{"arch": "res2net", "model": "sound classifier", "dataset": "short read English sentences (LibriTTS-R)", "train_examples": 26041, "noise_aug": 0.01, "n_mels": 64, "hop_length": 320, "input": "log_mel", "spec_augment": true, "win_length": 400, "targets": ["voice"], "num_classes": 2, "norm": "groupnorm", "activation": "silu", "weight_standardization": false, "depths": [2, 2, 4, 2], "kernel_size": 3, "stem": "deep", "widths": [128, 256, 512, 1024], "label_smoothing": 0.1, "loss": "cross_entropy", "init": "lecun_normal", "optimizer": "muon", "muon_scale": "match_rms_adamw", "lr": 0.007, "momentum": 0.9, "nesterov": false, "orthogonalizer": "newton_schulz_5", "adamw_lr_other_params": 0.00081, "grad_clip": 1.0, "steps": 13100, "batch_size": 64, "epochs": 32.2, "lr_schedule": "wsd", "decay_fraction": 0.2, "final_lr_fraction": 0.05, "warmup_steps": 1310, "weight_decay": 0.02, "adamw_weight_decay_other_params": 0.01}
Rows from block 2, named by matrix and row number. Each number is 500 + 25 x the weight over the matrix's rms, rounded and kept within 0 to 999. All counts start at 0. Numbers have three digits each.
# mid20: scale 3 3x3 conv (model.blocks.2.mid.2.0.weight, 64x64x3x3), inputs 36-39, a 3x3 kernel for each
mid20.0:476528492484531532539478454526520502503479497535550493538469505447565504568494457489518489513469510505484529
mid20.1:506504481523514499525481486499508503512521496526503525494457457499488494478469481473530504473516493540532497
mid20.2:505501513514504515514474520484529489503491521526503517547481500522504582527501453517479491505511477488503510
mid20.3:524492508496512470538519522540496460508503470544468520477533511482480522546500505478477525493499519546512501
mid20.4:504488533497499497497481494516545494517440486497480476560483520455468525493479450459510475479521560497507546
mid20.5:540538482497479531461487488529510483492525501501501470520520509463479518462479510513466448515487508472477476
mid20.6:473517522476528523488499489500509497488494492515513504487530513517461631498494532551467457520479503505482524
mid20.7:516498520490509484514436470548527495492484501498483473534482510478475446502508513491516517507483489488501478
mid20.8:513520486490542507470484487506469489459495490542477534468506474557523474462532483516479500499493472496488496
mid20.9:540494507508515563472474456491478492494523519489536477476538504521455547507462504525496518478503507515472497
mid20.10:455486492479485493492472489511506519528517505500477471447482474475525518491469480575516498538480539549513513
mid20.11:491510537509491532482507482505493508492483485478497472512494463547506526480479500488470500485516515535494519
mid20.12:474509536478506522496473480481503488504515498525480506509487489527527471486481509458497525475500513506500498
mid20.13:470506467513465496533506504508478506492507467482497470498506496484561475481498496530505477493490500475512534
mid20.14:501513491451499482496492485485471522492457475488501526486474498527487447472534516505518479512493483506524509
mid20.15:539466434500487534483532523475516492486499558504504522563504470511514501512516494477486465514515482506521499
mid20.16:513486510532498501523505485533488529546513493513500489567547519505533472493494496529464470469537492536513494
mid20.17:516507503487522482508499489544531503479481486477510498558514542520483457504452501471502500512493488480487478
mid20.18:525490491485508492519489500506504537475505452496473509527496533483462496482538525483501540476519525528532465
mid20.19:495507529501571547501498513512500498512511500519540489495474488505512540543456549507509508487513484481517491
mid20.20:543477482487508518543516505492502513566487485474438526480484472526483476508499465463505524519491480499495540
mid20.21:506480516521482482499498478507481534481475509498476449530499523447469487512501465507448507552490507467490523
mid20.22:501539523520477452522522546531454506496499521521470567463511511570460529452497499478484534497502533536474505
mid20.23:505507482521495498464492532497486523538478489498482492523457486518492463454551506511544499477504462478510525
mid20.24:479474486529507484498539533514508494530481534504520536505464493460525498503507503506498499531498501457482462
mid20.25:504452504509493472482554460496475513506470510512529490477498480470523450562507527468519485508506500485461504
mid20.26:481465478486499494482459515474473475465503508504471504457464534509421451503509454507479491486499521483519512
mid20.27:480544473450490544502487524520477492488520473525506466540529465480488487502493477535532476507529462493473485
mid20.28:495498481537476519493473460505510470517525510527503490477523515502492513540486492520495510505507474473489502
mid20.29:507499538514526486547526509472522503501498474491512487470500539537480529496471471514497514490486464489506482
mid20.30:521464500488527464471512531504474502544474524519506532492462506492503518542503513539471472501513508464507507
mid20.31:494498523460486487499550575547567535530455528511469480492497471510533460553484530471515472520483508463505540
mid20.32:522480473517481476522535481510542491511492521531482498482498524505456495482536472522487472501487508511482484
mid20.33:506441513501455501502430494501472479495495516517480483524443487524516485486524507482533509488501494509476488
mid20.34:518489508524495492538516521506538520536481512525542493496520491513493495521516540496513502484499505504497490
mid20.35:533534505527544518533535534504524567493502508526534515509513509499538522522525479455499498524532488492499495
mid20.36:562491444531492520522508530471504490490531482502479505468516475499489500498465536488511529492497481497497472
mid20.37:518487497520510448531517459484468505484506492507478493480507524543476504514541468503498515499521497544495499
mid20.38:526532535465503519497533522508490450494484505510490499504518515472518524502509456501524537512481486474516522
mid20.39:454469494488463553509540504470498471480523521518516486487495502531512472503517514477477496486517496507514500
mid20.40:490476511496506515519506512567512531497483477513494486487516485530512494539502500520479523506496530499511543
mid20.41:478487484502474530517488537500583467495514510535522488463463468514499529508499560525510498502506496512502501
mid20.42:501550459553511556485491490484522486481537489511467518489514479514522531506542516499507472492517469502477504
mid20.43:503515495513488527522483521488500495443555480468495494474527485515518503460533533520506473493500509500482485
mid20.44:495518475489492541537523529552559494529510482498498500475485493499451520476486496529472511514477504496486507
mid20.45:504479475514526498505447495540501458479484504506481525477509447513508489507524480472498502521487471490488509
mid20.46:485451549493500529470563514521482514532482491528506517464501512518497487552474532522490496520508524490537507
mid20.47:543508509503474512515567542528513495522489495565508517500480497477464516444520492485497509486512530504487529
mid20.48:538508512471495468469505501510519469562494494490510521489523557522508463428440489515504475522478499484497506
mid20.49:510534509547517509494482562477540503526494478484525526536511495512461517520494557485503492473517483489527470
mid20.50:519484499498508519510492513510519495503510453479490524501494470561531503520439544517526481490516478509490470
mid20.51:518511488489539470542497482514500526474508449513481510443517499441488492504509538490513492500487508469489462
mid20.52:481511494546497485504541491534543512457478461516534460478543489496488549514533546480522509480520494503495509
mid20.53:449510528480490457489512521501476511507495482489510530500498492501489549469516543476485518495492490496506480
mid20.54:470515518530495511530512490502465453524485458476536502488515522505503490526492491513480479467522496517473506
mid20.55:481480509579519510512516490447471520570484530484506472478446503507530507514489529536524501503459514479468514
mid20.56:510500466453489486479476511494483492455546518466493497485508380479472488531478506503490510503495492479490516
mid20.57:511498494583458585474546491525478509555484549492491499548474487543508502550540506481501508496515444498518503
mid20.58:451528519475520524484526543497479439551514540545525522500510528544492495501453495537493476502499452521495475
mid20.59:461522472479502485468506546519511476519478478473496501518541506523530517501493510519450467500530470466458465
mid20.60:482487498485526514497481485487512534511472525450505522469488490480528471497451504511481487499481490524540483
mid20.61:533504480495524527525535478522481470478511516470504536508509472500488545527536524496497543512485503520489501
mid20.62:502534547495502544508453458515532536464571537507495487475513559524450557504482535486489495497533517481478467
mid20.63:500576464506526469496563515485531497514496482491501494459526522498529464514518567491502492467460504514486553