Weights of a small sound classifier.
Training: muon at rate 0.007, 13100 steps.
Rows from block 4 of a small sound classifier, named by matrix and row number. Each number is 128 + 24 x the weight over its row's rms, rounded and kept within 0 to 255. All counts start at 0. Numbers have three digits each.
After each channel's rows are labels from the 100 clips, of 14976, where the channel reaches its highest value: "band" is the frequency band that holds the peak. Only what is clearly more common there than usual is listed. The data: short read English sentences (LibriTTS-R).
# c30: last pointwise conv (model.blocks.4.c3.0.weight, 512x512x1x1), inputs 0-102

c30.44:084124157123168164142152120103159161163108164105081106163159148111120103130151134107151156098139150133151156116121112143146124152093139114135161131125112162123149133138111119122167135127096145150144131131149105131134145156121184138160102172127105144135141149111145104125153131139146133133130169139142097139159
band: 1000 to 2000 Hz

c30.306:165130155145153099131133126115150133119104110134099161114168128140153159146120131136134135141139128151133160138128125143117147116134113144128108090164117131095097135103114093153125128118154141144146135134114123126126146111099097098110147101142128117091132176135125108126113140092139130145106102098148129104115
band: 2000 to 4000 Hz

c30.78:165129136152132149163186127157143120169131100103151103132155174128140108148121134103079145177140139166149149157157159141138118126109145086121117120111144117172112133079092088124129080128124145115075136106143113147144120115124161101100174123105064142141137135112149107145112128142100132123129115133124108086081
band: 1000 to 2000 Hz

c30.32:127143127135096110195153133123073128133126125158127168117163121137129115147128143121128115116137117114126132104138122148158172127158141142115135114122123143129120082124115103154141124121109132127120125108150154117098156114141088098117136174123132147120098130087112141143153113111118119125146126116109135154154
band: 250 to 500 Hz

c30.398:114125163113146122117182121099161127126129092109114180153104131157120158071145111093127114129117174094109149135153180124149118166083129118079128125131148113113093139104135111146148134127046138177133139139094129118121100121119140141155110181139128170144078125143104121110112158108119129167119122144132112135143
band: 250 to 500 Hz

c30.39:129141141154118114118164092127121088151168121128131157131126125124126125137161137098136159153116148175065123140116091134116108122115147157094146124136106104143141071155134133130147183105140083164199145122131074125120141111121123112160104105130134124107135105066136117156134090144119120118136150114142082124082
band: 1000 to 2000 Hz

c30.61:150102129129116120124122138129149123136123171139123112113169127107114138154134125126099162122141134103144092115092107154105101115128134127165157129117147077103161149136115138145134114116147150109127125151115055146158104122106152128135166126135141086122117169139141140135102147130177117122150174155169134135120
band: 1000 to 2000 Hz

c30.11:124118116116103144094179158151157153117160159090132117137123139119109111147157120109143147130152113121174146135119127142121148138120130108127124149088147105120125138119105120114135139101099109115116144122137164163103131099113149090122100141141092143164110125143128125113178093135119178120094096103124140176177
band: 250 to 500 Hz

c30.453:158146118115133122134153133134110136158146133137067132156132112130167122106151185108146129146102129115136140154126099129117122133143112108113126122147107145139123162080153147163151156106075147127130123105121129146133114155158117095145123134125092137143091133138127115166119140161138128146171115129135138151160
band: 2000 to 4000 Hz

c30.221:094120112091105163110108155121151145134106140153111137164093121137126119125170164144129139118130080160132155092120154180166116161124127156119126094102142137100131070125150128102125132118146081152095134153136119088120121148107122162116131142127159114113127115125132132112127133134118129159118121110125139165168
band: 1000 to 2000 Hz

c30.179:125134105106092110116102132136156153129108110111121111129122148086071088089125149085107130128107123145114095151109120152120117112109134141147108128111102105170124112134151120147145161141093130119116139154145134100163154148127079114112111146129150133100094128113118140106125129131165120148155097119147114150132
band: 2000 to 4000 Hz

c30.378:114130137133172109111113110118175119115121116144099114128110129146115162102132141110104134123143117131154109131129141113129092104124123086134137127132127111123098065157073144111163104142149131122167118103105147183112139116115098126087147125136112094137130089117120119121147112130133111105115130122133150143118
band: 1000 to 2000 Hz

c30.346:152108156141113146136113091150081099116130166109124139146086144148113116134119118076096130131085161131141140137109154165144095116129115133154143131124059117181140085148110148133135152115135097084129135158140109156128095132122157132118079171126121103126161136117118122145158132119137123130155129152148131118133
band: 1000 to 2000 Hz

c30.347:125111147142121152088110097136129142129108113106131133141091127128157130099104114119105116121136136120129149102111104143148141160120145115131118125128131167157113134164129139115150137134131128147144135154145153112115119130132094129138120072145092156136135119189128121124123141157150141124088108142169134138166
band: 250 to 500 Hz

c30.123:163118145105134127113123108161086110131116122141112156139146114145114121132139156120134151160141124115115110130089115128142148155115128123123137138146146135115119125128153109152127162161140134138182118114137141110117164157138137141092105125139109106176116146113138130145077141127128147164155136136140155153143
band: 250 to 500 Hz

c30.180:102122132121094137112093130117151139111150123105134126125114169100098136163121128086159110076113115176111124120105121119124174128108091121125123144140114117130127116136115092106137149103124124123140126140112158146106116109143129114127140123111156133133160095105119127172122128176159091167152130153118150120129
band: 2000 to 4000 Hz

c30.492:116127111148106153130097096093146127111123133092092153113131149145140108172079121112117119092143125142107134100142165140121123113105134166100115126147112134123130150128182144165151125154141157141139138174148119109151136158137137155146111126147119127129138129106103132168121168131092097085151126125123125066121
band: 2000 to 4000 Hz

c30.479:138127162122124113114092142127131114110157129152122121117109174108106109114117094115117145156137160102168107165145140156159096159109148097105100125144178117161129140093119130089125128093108132113132102119115093146116134087187150112141125099116100161155078136134088125125120131119102129130106129148145125097134
band: 2000 to 4000 Hz

c30.403:150105129117094141119162125106151121144106159135132118132123131158144134161133139127086120134154118154135108131159073128168155140174110130119111113100171158098154148081128104147101158146135143115070126116161135105139156108092154118125177172132184126101144109132159164153136148107095132153138135171120129124132
band: 1000 to 2000 Hz

c30.233:132121113143089140091079143186159117088095098124103147109077112143157139132102122112155140148132134133142154118143101100132144131135135174186113095110173139116131122132158153122136109102128150159134103119091103131105150135110135135127130104152141131119080115161112116152112118114090095126102120119147127121125
band: 1000 to 2000 Hz

c30.7:145144137165152138135107148122126098135128122131153098126159156121109133126113142154113125146144125140128174121122134114111089130110135151124149150120120083148145136167113123117116123153163123127135158125073100136155133180147143154131116117114123128118118115105134124127153152136156119135124134123158121131087
band: 250 to 500 Hz

c30.274:154136158089123116157183092145141135143150108138153150131110093125132174129135118136144072100135116117182140104194117144150129183137151126120121128135125164147136119118143126133142127138134130151126126159111098160143114103154096109118173131133181104111137123126122145164142176123127118154119136141135131096130
band: 1000 to 2000 Hz

c30.49:128106123139158152136135111145139110153131085124121113129128095095148125134142102155136136141146133149104137179091132085156137144069149155113112133135148145154140143125117187098136100126090108183160149162137161143125149149138125103139103098127150168151156154118114088137124134148149110114151145111134106107118
band: 250 to 500 Hz

c30.72:136165130097144124123148154136135121143147126135128154136162104132132102150142137067122098139092160114148130104163185134138119138141121138102115128115092108119137145146100188132156137146133098112101156133119151140104134157119121151172130125133118096144109159116130101115166119163120100105126121118153117140103
band: 250 to 500 Hz

c30.29:174129159171127135105152102163154144135082135132138132163120124128157110165131107145117122126162186155099155141108120138148068117100131113132145106129134121135133126145119117135176097126153142145091154105109085120096110109107122138111115136089104093146084137121156154100145119179170123124135151153147132123102
band: 250 to 500 Hz

c30.176:127160139170154110108132142146120131145119115104128129140129131143128127089110086143128131157133128103130103102117124123126129128110134168127144110121155132122141094129123133141128157124109140132125089124121170091125102136114132153154112140138115122122129136153135110121082130127107099098132122106159133153135
band: 2000 to 4000 Hz

c30.489:178112156104125171112084124081129110175151126137118155130176121126124119148108115136092125117144128100174084155131152141104148125127129144142131114147124145162126128157114102145142118123091123143156174171120105081128115147210140151144171175118075116159151150112119106117149128132155127119138148133097110092113
band: 250 to 500 Hz

c30.197:082096139146139120116136142165146123123123134135118108115110119150176180097124145131104116106090103127123125131137173137141168144101118111099118119102183137168121120138149078109117122097102106149167124111106156137118118146120128119129147138097118123115116148120126117171149129117135109141154104144157085136139
band: 2000 to 4000 Hz

c30.488:115152120103129120130090111138134119118129150159102152151120135159133175129121130121104125133131116087101123137100146159132111120123095126173126163116147102181135116133105155122144150119200130131147122132136128135110138111139125129137079085114102143163116058141142172123098122086113145185122128134137141173117
band: 2000 to 4000 Hz

c30.330:150128133130119138135160115129089124136104139103139121114130119149177119102126116082062123159091123107132145113121134125170143122125128151174120142180127138146133122108119096105090118115114112095123122123127181119160129170097152110106151131140121131079130130122126138096173154114116113099121132138120086115114
band: 250 to 500 Hz

c30.46:167155105097161118092116092114112178150101107127088148133143071077124146117116122152117150148135138116124155100123132131085112106147158129120106107143137150129123109099112111105181089132088119143142118145111181092126137112136115138163141150124111100112139155143148116128121118140140146135144109110121111156108
band: 1000 to 2000 Hz

c30.231:089118107092123141168102139082137108113110168114102126123125128148137099135141127133117115119089148211136107125078088144079090104102125102128127188140146103129102079209176126158106097126132131100122138101080133114112166102118123113137138099155134117115111156133143139124131105118117111186157121149116146129152
band: 250 to 500 Hz

c30.161:122123113118130113123127193149135119110079142127137088163143117131130135119126180139104121139122148132143150126110155128130108134125137106112135135104112100127146115174123118142168116136113130154108131123102135131119124149125110126134112119122126122143136119135133151133114105102141142177112138150132085107116
band: 2000 to 4000 Hz

c30.328:077120180125122126154132177148144125149114125129127137116149121151114090111085118139116153122104180084126173136128154162080108124130111157142159126149088149153094090089130076109127103125150097112141132127093095097104145122110098149139173160149120113125126171138115116150097179147117147116129121138172092123122
band: 250 to 500 Hz

c30.321:125129140106126128127124161109185120136116145126100120137112104128102110133158137168174134113136146104142096114115124133127096086123091102085123140129128137121135081103126149134080129148128107125111148114128112161141141142143136156148125106136119140133136134156153167126119145107144123098144148116139118118112
band: 1000 to 2000 Hz

c30.353:104104158131093136140132127120098120128138129149160120121134112170205112114077105130119131150154118142137154145162098144149157135124115112120119155127095141138146110157121149081136143144172127103128120100147149145118109111121140093173094131139116057159124147148118105131123096141107104135148104120108124119108
band: 250 to 500 Hz

c30.501:128132095105166136135099124120105158131119110133153157122133112103125082140126083154138110109099177137125205148134135110168125122097125130134112148135152155147140140096109122119119121142135158129139136097137102170117118149136139118119122096149116104106139134124139102134123170149086107176119082153110163138108
band: 1000 to 2000 Hz

c30.345:105126100119160121084118107095176132141112128103132149128136097138136093088153137110149147119134138099118172154074162144126094141135119085098121113106142141124124081130125122133150117120164149141163160132139161108107129122156145118137150108132159135138125126102173136128144142137135150119159145104155144135126
band: 250 to 500 Hz

c30.192:118141159117115147121107150142107100115122176137105161135144115096135163157167108147109105095117109106145113127100098109121119135096131141114129103157108159133147147175165129160115148119112107078133146131148127175102104083120128162086140086132128160123104148145147097153148105160135110110099120125130157161091
band: 250 to 500 Hz

c30.323:089109114149130103076099129106145113152130132120148093127128149118191182096147141107180112108100122105179161139137140120112162143157115120098120141122099147148153160132097150114137136122163107104126131128149127162112109132132122118098101103155095118143143128105108143117192109126096124149125167118140167105138
band: 250 to 500 Hz

c30.285:140118119094159142143118160101168133124147156102149163127146107110120123077085141140127106156121094120104128137118133141101082153155143128121108116171111147171121120149127144171140108153107154147120133111103133105141108137178129123137119105111135140108135121097168138142140154164109096162072094102136132113112
band: 250 to 500 Hz

c30.374:170141128168139118129144172084159088114140125157136110107131136138109077118113119172133125120125150164132139166148122122137142121105118160140127127170173150129164105146122119108109106107100101138096111130137099134126114168131133140151100113112098122139122131111138127112147149175114133153135149107143116142144
band: 250 to 500 Hz

c30.294:146120149120121108119130153104177113111125111141115098126102142132128145111126128145139124092130112103153116137096144145144078127116147146129144128108137125089184145140149111119088124127131152097151111149128140121096113119136123154172123131151091136109145134127119154138151166128161124139138108128131112119114
band: 250 to 500 Hz

c30.28:110153132134170126159117105083155155139144145116102099139125159115147144127144113102147124082147125103108182128163099116127141171131146130159153087139150137105121125102155113084198119124153145120101114156116137129129113138116148130113116132127107118128105114102096090154159127118131112124133138144115138154153
band: 250 to 500 Hz

c30.364:131135100116123135131091126122094125128115134121122119120072135080102132164142151138110126112142144190113145154151128126161131122125110141115120114125117107132135145134129140136125124123125113132139141150132137133120144140142133125097123131160148134142122151125141131109102127107122106150129118128113131140112
band: 2000 to 4000 Hz

c30.125:145087106150130114133131142136143132146125101142101136142115117158156122112150126153159090135108130137108154152106105138102140138117151165144120148116098106115132112153093141157199140150173112099162166130155137136116111093150127138109154109153105148104173151115112142137119140134163142129147150123164122155156
band: 2000 to 4000 Hz

c30.33:095115131108150155091137129153159137142140153073109099125130130112086108154119166118158134134120172137166081128136156139188110143139123124119116100135158091096149135111120106113185104121151168124129125148147096105166116147080123150108107120137101158160123125152102154144110150150147159142102149107135124130145
band: 1000 to 2000 Hz

c30.62:090116127108125140153149129091151125165102159098124088148138162172109148148132138106130129127121110145140153140125129151151131129120151100150130103106145173106161136130136131119166108092153148144165167156118112119138145153129164121117133158129097131132131149098117113121146123108138149134144142124156111131173
band: 1000 to 2000 Hz

c30.232:116122141151128106144161109153111150147136124130173131139114160107143131134115140104115111121122121122108112138140157149099123123130109105116135128131163110153152076130146127167147144203100123144084135129112166134135136122150089091112141149125160112135095106099190115112145121111091102084097159117120109128122
band: 2000 to 4000 Hz

c30.206:120149133149069134128139106133120131132127123175112126165167136132128139098122089128120120116116129136111129144101103133162119192126136072105141117107128128128186168109139084108089070159115141108079118140090144153148114131109136149135115141165090166161115091142138094120103105098119101131125096142124165130106
band: 250 to 500 Hz

c30.84:122097144101164160145132130140138183160126116123126116176130165179144148107193138155152128175127131152127125129126086123133149155137145140105141144145117140157149111121118084159181140117168142139140156148163122114114149124108111140117119148121126139121140130135116120102075143121160133133154141152146111128152
band: 1000 to 2000 Hz

c30.314:113102133115080132144104117133156107113132155147091109126111135133081148122145118101122129116121127097200118152123094148135160142113163154129125154128123161137118138147151185144086092136202150128157103154144118119122117118092153116128090137096134124122146109118141164149064120103143108191126143152115124148114
band: 250 to 500 Hz

c30.108:096119116158132145128108128131139126128158181130163148105157146112134095132132091158117128161133149134182141146063084154136134141149147148135141158138129145157111162155111177110168114144113126111121133152124160134152134123149163128166113145141097140128145122129118149137149127106141126151177118134148136164145
band: 250 to 500 Hz

c30.173:100120119138140132118127131108125136113119143104114178141162120148116153110110127096147130116121116132115116129169127157145100134103149129117131120105122128146138120179145138130129143116152135118120129107141134115116115124123120167121093172169087101120131157137162121125174141101109141125155102127172151166115
band: 1000 to 2000 Hz

c30.212:134084144128129123114062132138092101112102127091129176133155131085117124112114152136110103136124088166111130125112129102145104144137127132121097112153116162139148116144160156084111117123105127157140101105111164151085123119113109133114121106106118124123111107110164086125120111134155164146083147125124123127123
band: 1000 to 2000 Hz

c30.18:121137144151191134152137101115171115141159120111151062128141118146133136170120132127141105133173106106113129138140098138130152131099134104135134135101114118165125197132151119095115107095143146117130096126095154141148082117129125124099113113141104121118143087165136128146131132143136126142127084144141111126083
band: 250 to 500 Hz

c30.444:120130123155141140130120155109133129097142140120122132111124143138145116094132154099125107131131107091136131140113113084144127157165121102115095148132118159186117090129111102138120134124139163145122116139139155163109152156107148127111186127145128145125176116156144138107119148134132132159101089126122118117106
band: 2000 to 4000 Hz

c30.165:139144115120125132124092128163141132123134176101140127135123131121131095142123145095128137109157114124154132148185112152109161123110127140153121117145134131146123129107117121104126097116123085128145128107129146119150105140104123151121121149118098129138126118120155153122156127119121133110144134110125150128181
band: 4000 to 8000 Hz

c30.377:107126191164114129119096141137074143128114128154139112136132127169072126143114120124135134174127146069134155106140105178118099150148124104141125128147107108149112156117113134134097104127128134111166103145126177116147127129129135135101134111112154127179138104143143112110106134108095126091127138132122107131104
band: 250 to 500 Hz

c30.65:126130114121130156106126134180106165136125091119118131157127165151167152132158128187152127179100114110126128155094108147133166174162127152123149131159120143136146150138129124133160137139155128131133157156133139145091119115134126132139125127149114150093148115121128139125117173118141129136145154127110150100138
band: 4000 to 8000 Hz

c30.414:164129090151120098154121088127101134141148142149154151152095169112137132146146114175127115115135127099156211148107153140132167117104117103119132114126149104087115130103121151128174133131116055120093119151161122170161117095136131162140150126121092116163131110100170120119125101144163145114141141120136140080099
band: 250 to 500 Hz

c30.415:100132123119096131103131106164078118113146093170119113124105119165153133108145182151118101106131134120130116144098125105118116121143155167102146140128125152180143136133162117145143139151143145116109128125124137154121102134129146149116128111151120129171117086143108135125124129098174135126127167124162129154152
band: 250 to 500 Hz

c30.225:096106166112118112100099149134105123089134179157115118149106129126150137156106080093106122132135160126137171144118096148174078153101128159110148123098095086126134105124155126128067117124122112108175126107136138111111165107147114129116123104148127132136115140112137151133157121147114140149125108142152144079140
band: 250 to 500 Hz

c30.168:147132137099151154170128155154112144174118124131138176114126120192169159158135124118128137130148136166114124077115152141150191131159128132144107130136127141084084107088124128111185140122101134140143108118153137116115109128126148143153124156142140118113160173171112127105138179139136153105131125130124119118098
band: 2000 to 4000 Hz

c30.51:130115117091161133107127121137127136138117128113142112119148130119146114148119187102129124112133133128112112121139121105127115115111102125124116109113139133135112139131118098134121134123100127126148147103129103156114128130146102117127126129096180116118149139107138142127094135131142141162097141125128111091092
band: 250 to 500 Hz

c30.326:127138109156139095098128139117101135120130145154131130116144119115127093071113135133136141148150085078116157121154124171112144148146141154127117123140172119134105154098133146116138109146176111155147137117129099105095103131134097127144113175110093090174137118147119113145072116125100147145118116136136122141128
band: 250 to 500 Hz

c30.432:126141152096139118142154157120094147117101150151157156140187125132146147115117175134121098099145104122156122106062083099123113160129129092110095118134152144135102148177146177107080153115138123129129148133160120128118139115117108135124127064132171095154120144116154103112137142147118130103128128091119146086152
band: 1000 to 2000 Hz

c30.434:128113119085135136134131138135139110142148114130115139134138123099150094126141086133107111130116112148106091145101115119133140144130137137150096153149138131139120097137131161129132138120142108141118123128142073122135129115133141101169132084139103125121100134108122149122115146126126110128125136114126140097109
band: 2000 to 4000 Hz

c30.55:125121089097098132117116123103122135109108148117106118115120101129168110144127149107133122108141124112112194151121108121155161128168130132155134105156115134108105116115121131135119148083168110101120113114129150095153141144100150111138115185132091152125116112117146129115124103092156113137124117131090133126161
band: 250 to 500 Hz

c30.426:131117159137130132131103150161104136137146084171107141124123130116153130143103121113124112118108137151152073087099107133109185127131116119128138151113137121184136087158166119115146152161102091136120113151137128104099153096180148131122127075127123123133134136117141159150116140146117097109161118135101111129123
band: 1000 to 2000 Hz

c30.45:102114162163144171130137119126159140152117176118118128142108146097100123151118144105118113118162105132121146120136115122169102151107139110136126170127088152070123093106116117105169144123128108145149137120151092144111164135148164132153133172135097122123148140131147128128149090153127154132129133174138149131135
band: 250 to 500 Hz

c30.157:095113092136121088164126101117126122094121166118136135111132155149134148116126139168138125151107137175169120144163094129120122092146109099119127102097136114101130099099128129136100150115120111110122157120143162119141158151148134127146111125110158123174119094131139122114112143100130151110185146111094106127142
band: 250 to 500 Hz

c30.429:108108129129128145117116121143092166140125163120076145155129108126156120092145163122129147152129099122100137134147148184153122126153124114129154123138127133149130139107138118137152119118144145133151122089141120117122078128142128111176118127130078139136134150139151140165115110101116122211168145127095134114107
band: 250 to 500 Hz

c30.182:145121115196094132105138128096138126131111089129134113143133145159132198120144178157119102112100106080100126125144122149093140154146134117117135143114118136114110157126105150130140141133114129111147167139151135125097131123121144131144122122104121082155163124114118128126150171111126110152117181150119100177122
band: 250 to 500 Hz

c30.485:144102102137149099115128148095131137122120140154120114132155130107161093149120138136089103124140111110190133130102089134117115099125126157137122131135127143102127156154160129117123090129145124175140119125162114133100134131106121138157131131151112132118133133114110140110165131107150114116140097117139125113136
band: 2000 to 4000 Hz

c30.301:129131134134178102122130111111149148115138162105117126130135110111125124142150117159118110136132131105132161197124143151120129142122155132129157142141130113129132119114132120127129089155123122134138131140126150079140136142160119117106131154116132165085116090132108119133142139156173107177152124137163129164098
band: 2000 to 4000 Hz

c30.502:121126141109105110104111120114154112143184102138108097125093108114108135138138131157106122104113122130114102160181142091127166119152110130107150156146116119151104120115132119121131127112159107158144122150133145185126102076174157092131134092110111115122141141122130150134121084118114104162135113169141124103117
band: 2000 to 4000 Hz

c30.504:099127137119108135131131108129090162139144132112109148138110161106102093072127141140130143176111139140075169140135086128148104162129132118120129134117168112153132127160152140150113086133111116082212133131134119113118097136120103109123131114145155099123116110113129152164107098115142144124127104115118136131141
band: 250 to 500 Hz

c30.1:135122121116122116140104112171135129165125161148108137133190157081075161148164156133118108157115131149132175120121113115182141128124122131152091152100131128127155101143122143119133119115161109125124150145148128163089130116118162113123123139153147157106147108084145157136134177104127153128133122105107110113108
band: 250 to 500 Hz

c30.413:122114126105102121111163136110085141126134131130128125111151109072127114130135117119128122128093125103105131162109129097120110110099101124109124160145105130149118139128093134134114133137143126108155142129135125124138141111129127101158148119141205144093160108106126134130145132124149131132093135147115132153132
band: 250 to 500 Hz

c30.113:138115124132160122149112128134115145167141132110150120146136148141147138118146148152154155125107143156146150129136134121126148130119149132109169116161130155159177128129116135168171140125160145150164170151120147131123179130116122152118154127143110134106129104106101091139085177142155138148136129160152118119157
band: 2000 to 4000 Hz

c30.342:127131125142119139098179099147127119107160133118106098133130104138108128134125139124153149108111155166158094165095157134141085133112139171134156146152140121094133121157143146132113130121140156102148119113120141097180112134139142126116099165114110128150116117121114146145130134116113132145097140141133129141161
band: 4000 to 8000 Hz

c30.167:124127081148128142129155125116113137117190103140123145123119095129120117175121108148110124158116128165119096107160135129103124132128120120128131141104148109163128140129098120124113170132144109133128143135136160122126114119161093131111155158122091144141121099128165119160131124127111151126129099126171103121097
band: 1000 to 2000 Hz

c30.240:129121126070172118086118092106132140126109161085100141157120108162176125093138099132126131109168107087140153151138133118072086110121140110118113133103124135103126168152162103118144079112144143177129134130112119135123120171120157171111133166131105107152141136094090116106140162140125102111153114109141109119095
band: 250 to 500 Hz

c30.331:131129104136123119129177124132142141131146134150142133119119124103144096105158116170118108151136124111092099118113105109135148127116151150124134108101117148113122127098124128130157144114082124140105136144167078141086139130129107113152075111142129099136099089133082166150134139117126157151132120123143154142108
band: 2000 to 4000 Hz

c30.411:104114142138124100084112139123097166123147124094140130145143121103101105114146156138149132084167115114166105138139116090119136134131140134127096102114150103155164116107139156099170098126125117102180138125137121121141127128194156112141124114178138105130109181140146122099131132169135147111123132107125097070143
band: 1000 to 2000 Hz

c30.133:109082102172139107122102104113133109134104090118109126125111135103139146129110143129132110134112115156156133108133103110117105109103111133126099121103118114096124143121111127115132111077149103122144154131131114154100145122130129154159185120129139147151136096126093101145143118135110126091148117112111114111099
band: 2000 to 4000 Hz

c30.327:085144109098108127121188084113113119138149143108153124098091125114180111139121145121129114100119130112130146105115144133119172129111121126111124092108133178168124125157167099112164101117156159120138146124094121156120114141118131124144102095115134156111144105155143128133108126089082144116116131107113114141132
band: 250 to 500 Hz

c30.367:125144125120163142166108121128150133128112085126111133113150144104093088138130147120094130091101120130117108121117164135137084142137122136132120132114125106129147091107127146144178140108162135126120158157131131131138141138132142140140129145137112134179124189089145123135152122127131132145134144132137161160133
band: 250 to 500 Hz

c30.402:112123123112110149112124126122124157109126138163103122151123132105136122098152110135126123082131131086143117111119129107112144118125148114124136102096173110101100096118123137154133127143119101148139154112130078157132166145111154140160156119130113113140093122133145137132122129100159145094146128138131117120127
band: 250 to 500 Hz

c30.83:148104147119133150154121129147087117163130096087131138108145142154147172133113147156143139150173120120142130127105110137115192135110123141118128112136130156162157161132106073105139128131130139171113107113131156156099119171121119139168117120142114148130171137129145139101159120117095142076130113104116113128093
band: 250 to 500 Hz

c30.121:098085150124059116136128104150086153139128076174128163133142135111161138157121170120115109139108147108103111141136088152110148128133126107140131110117128133135112140141132153116190152129134149117144127122133120148106129139131078128107123122144119132138136114136138156133102120103106127092107127124134128102151
band: 250 to 500 Hz

c30.73:116095170138134134085094115087137146145123151111120136117139161148126090135161146133133152115109125145144135135165106114135123135139128132116154168094085117131149118094155109143159124092096129118115133072133130141143126139137109125088144136120094157102101126114098137117121125130111122139155125140128119132125
band: 2000 to 4000 Hz

c30.493:126104125120105135117110134140129130098131107101137121124129113078142157140128131142111101148162108136116136127167124136124111146164114128107146136118129091184177168128102111153154123113165147145121130107160105112164139108149143122106152125142107125154091125142104136129119150136152100128095095137124127155132
band: 2000 to 4000 Hz

c30.382:123110159118104118100140101098156167114118098132198127135124117100118150137130145158124124110139118150155112148117107151138117104117096145136128106129147118153122105150102103155158122135090129123144108119132127079107140120138151127104078102099116103136152151112102161131102155136122138095115142126140110131091
band: 250 to 500 Hz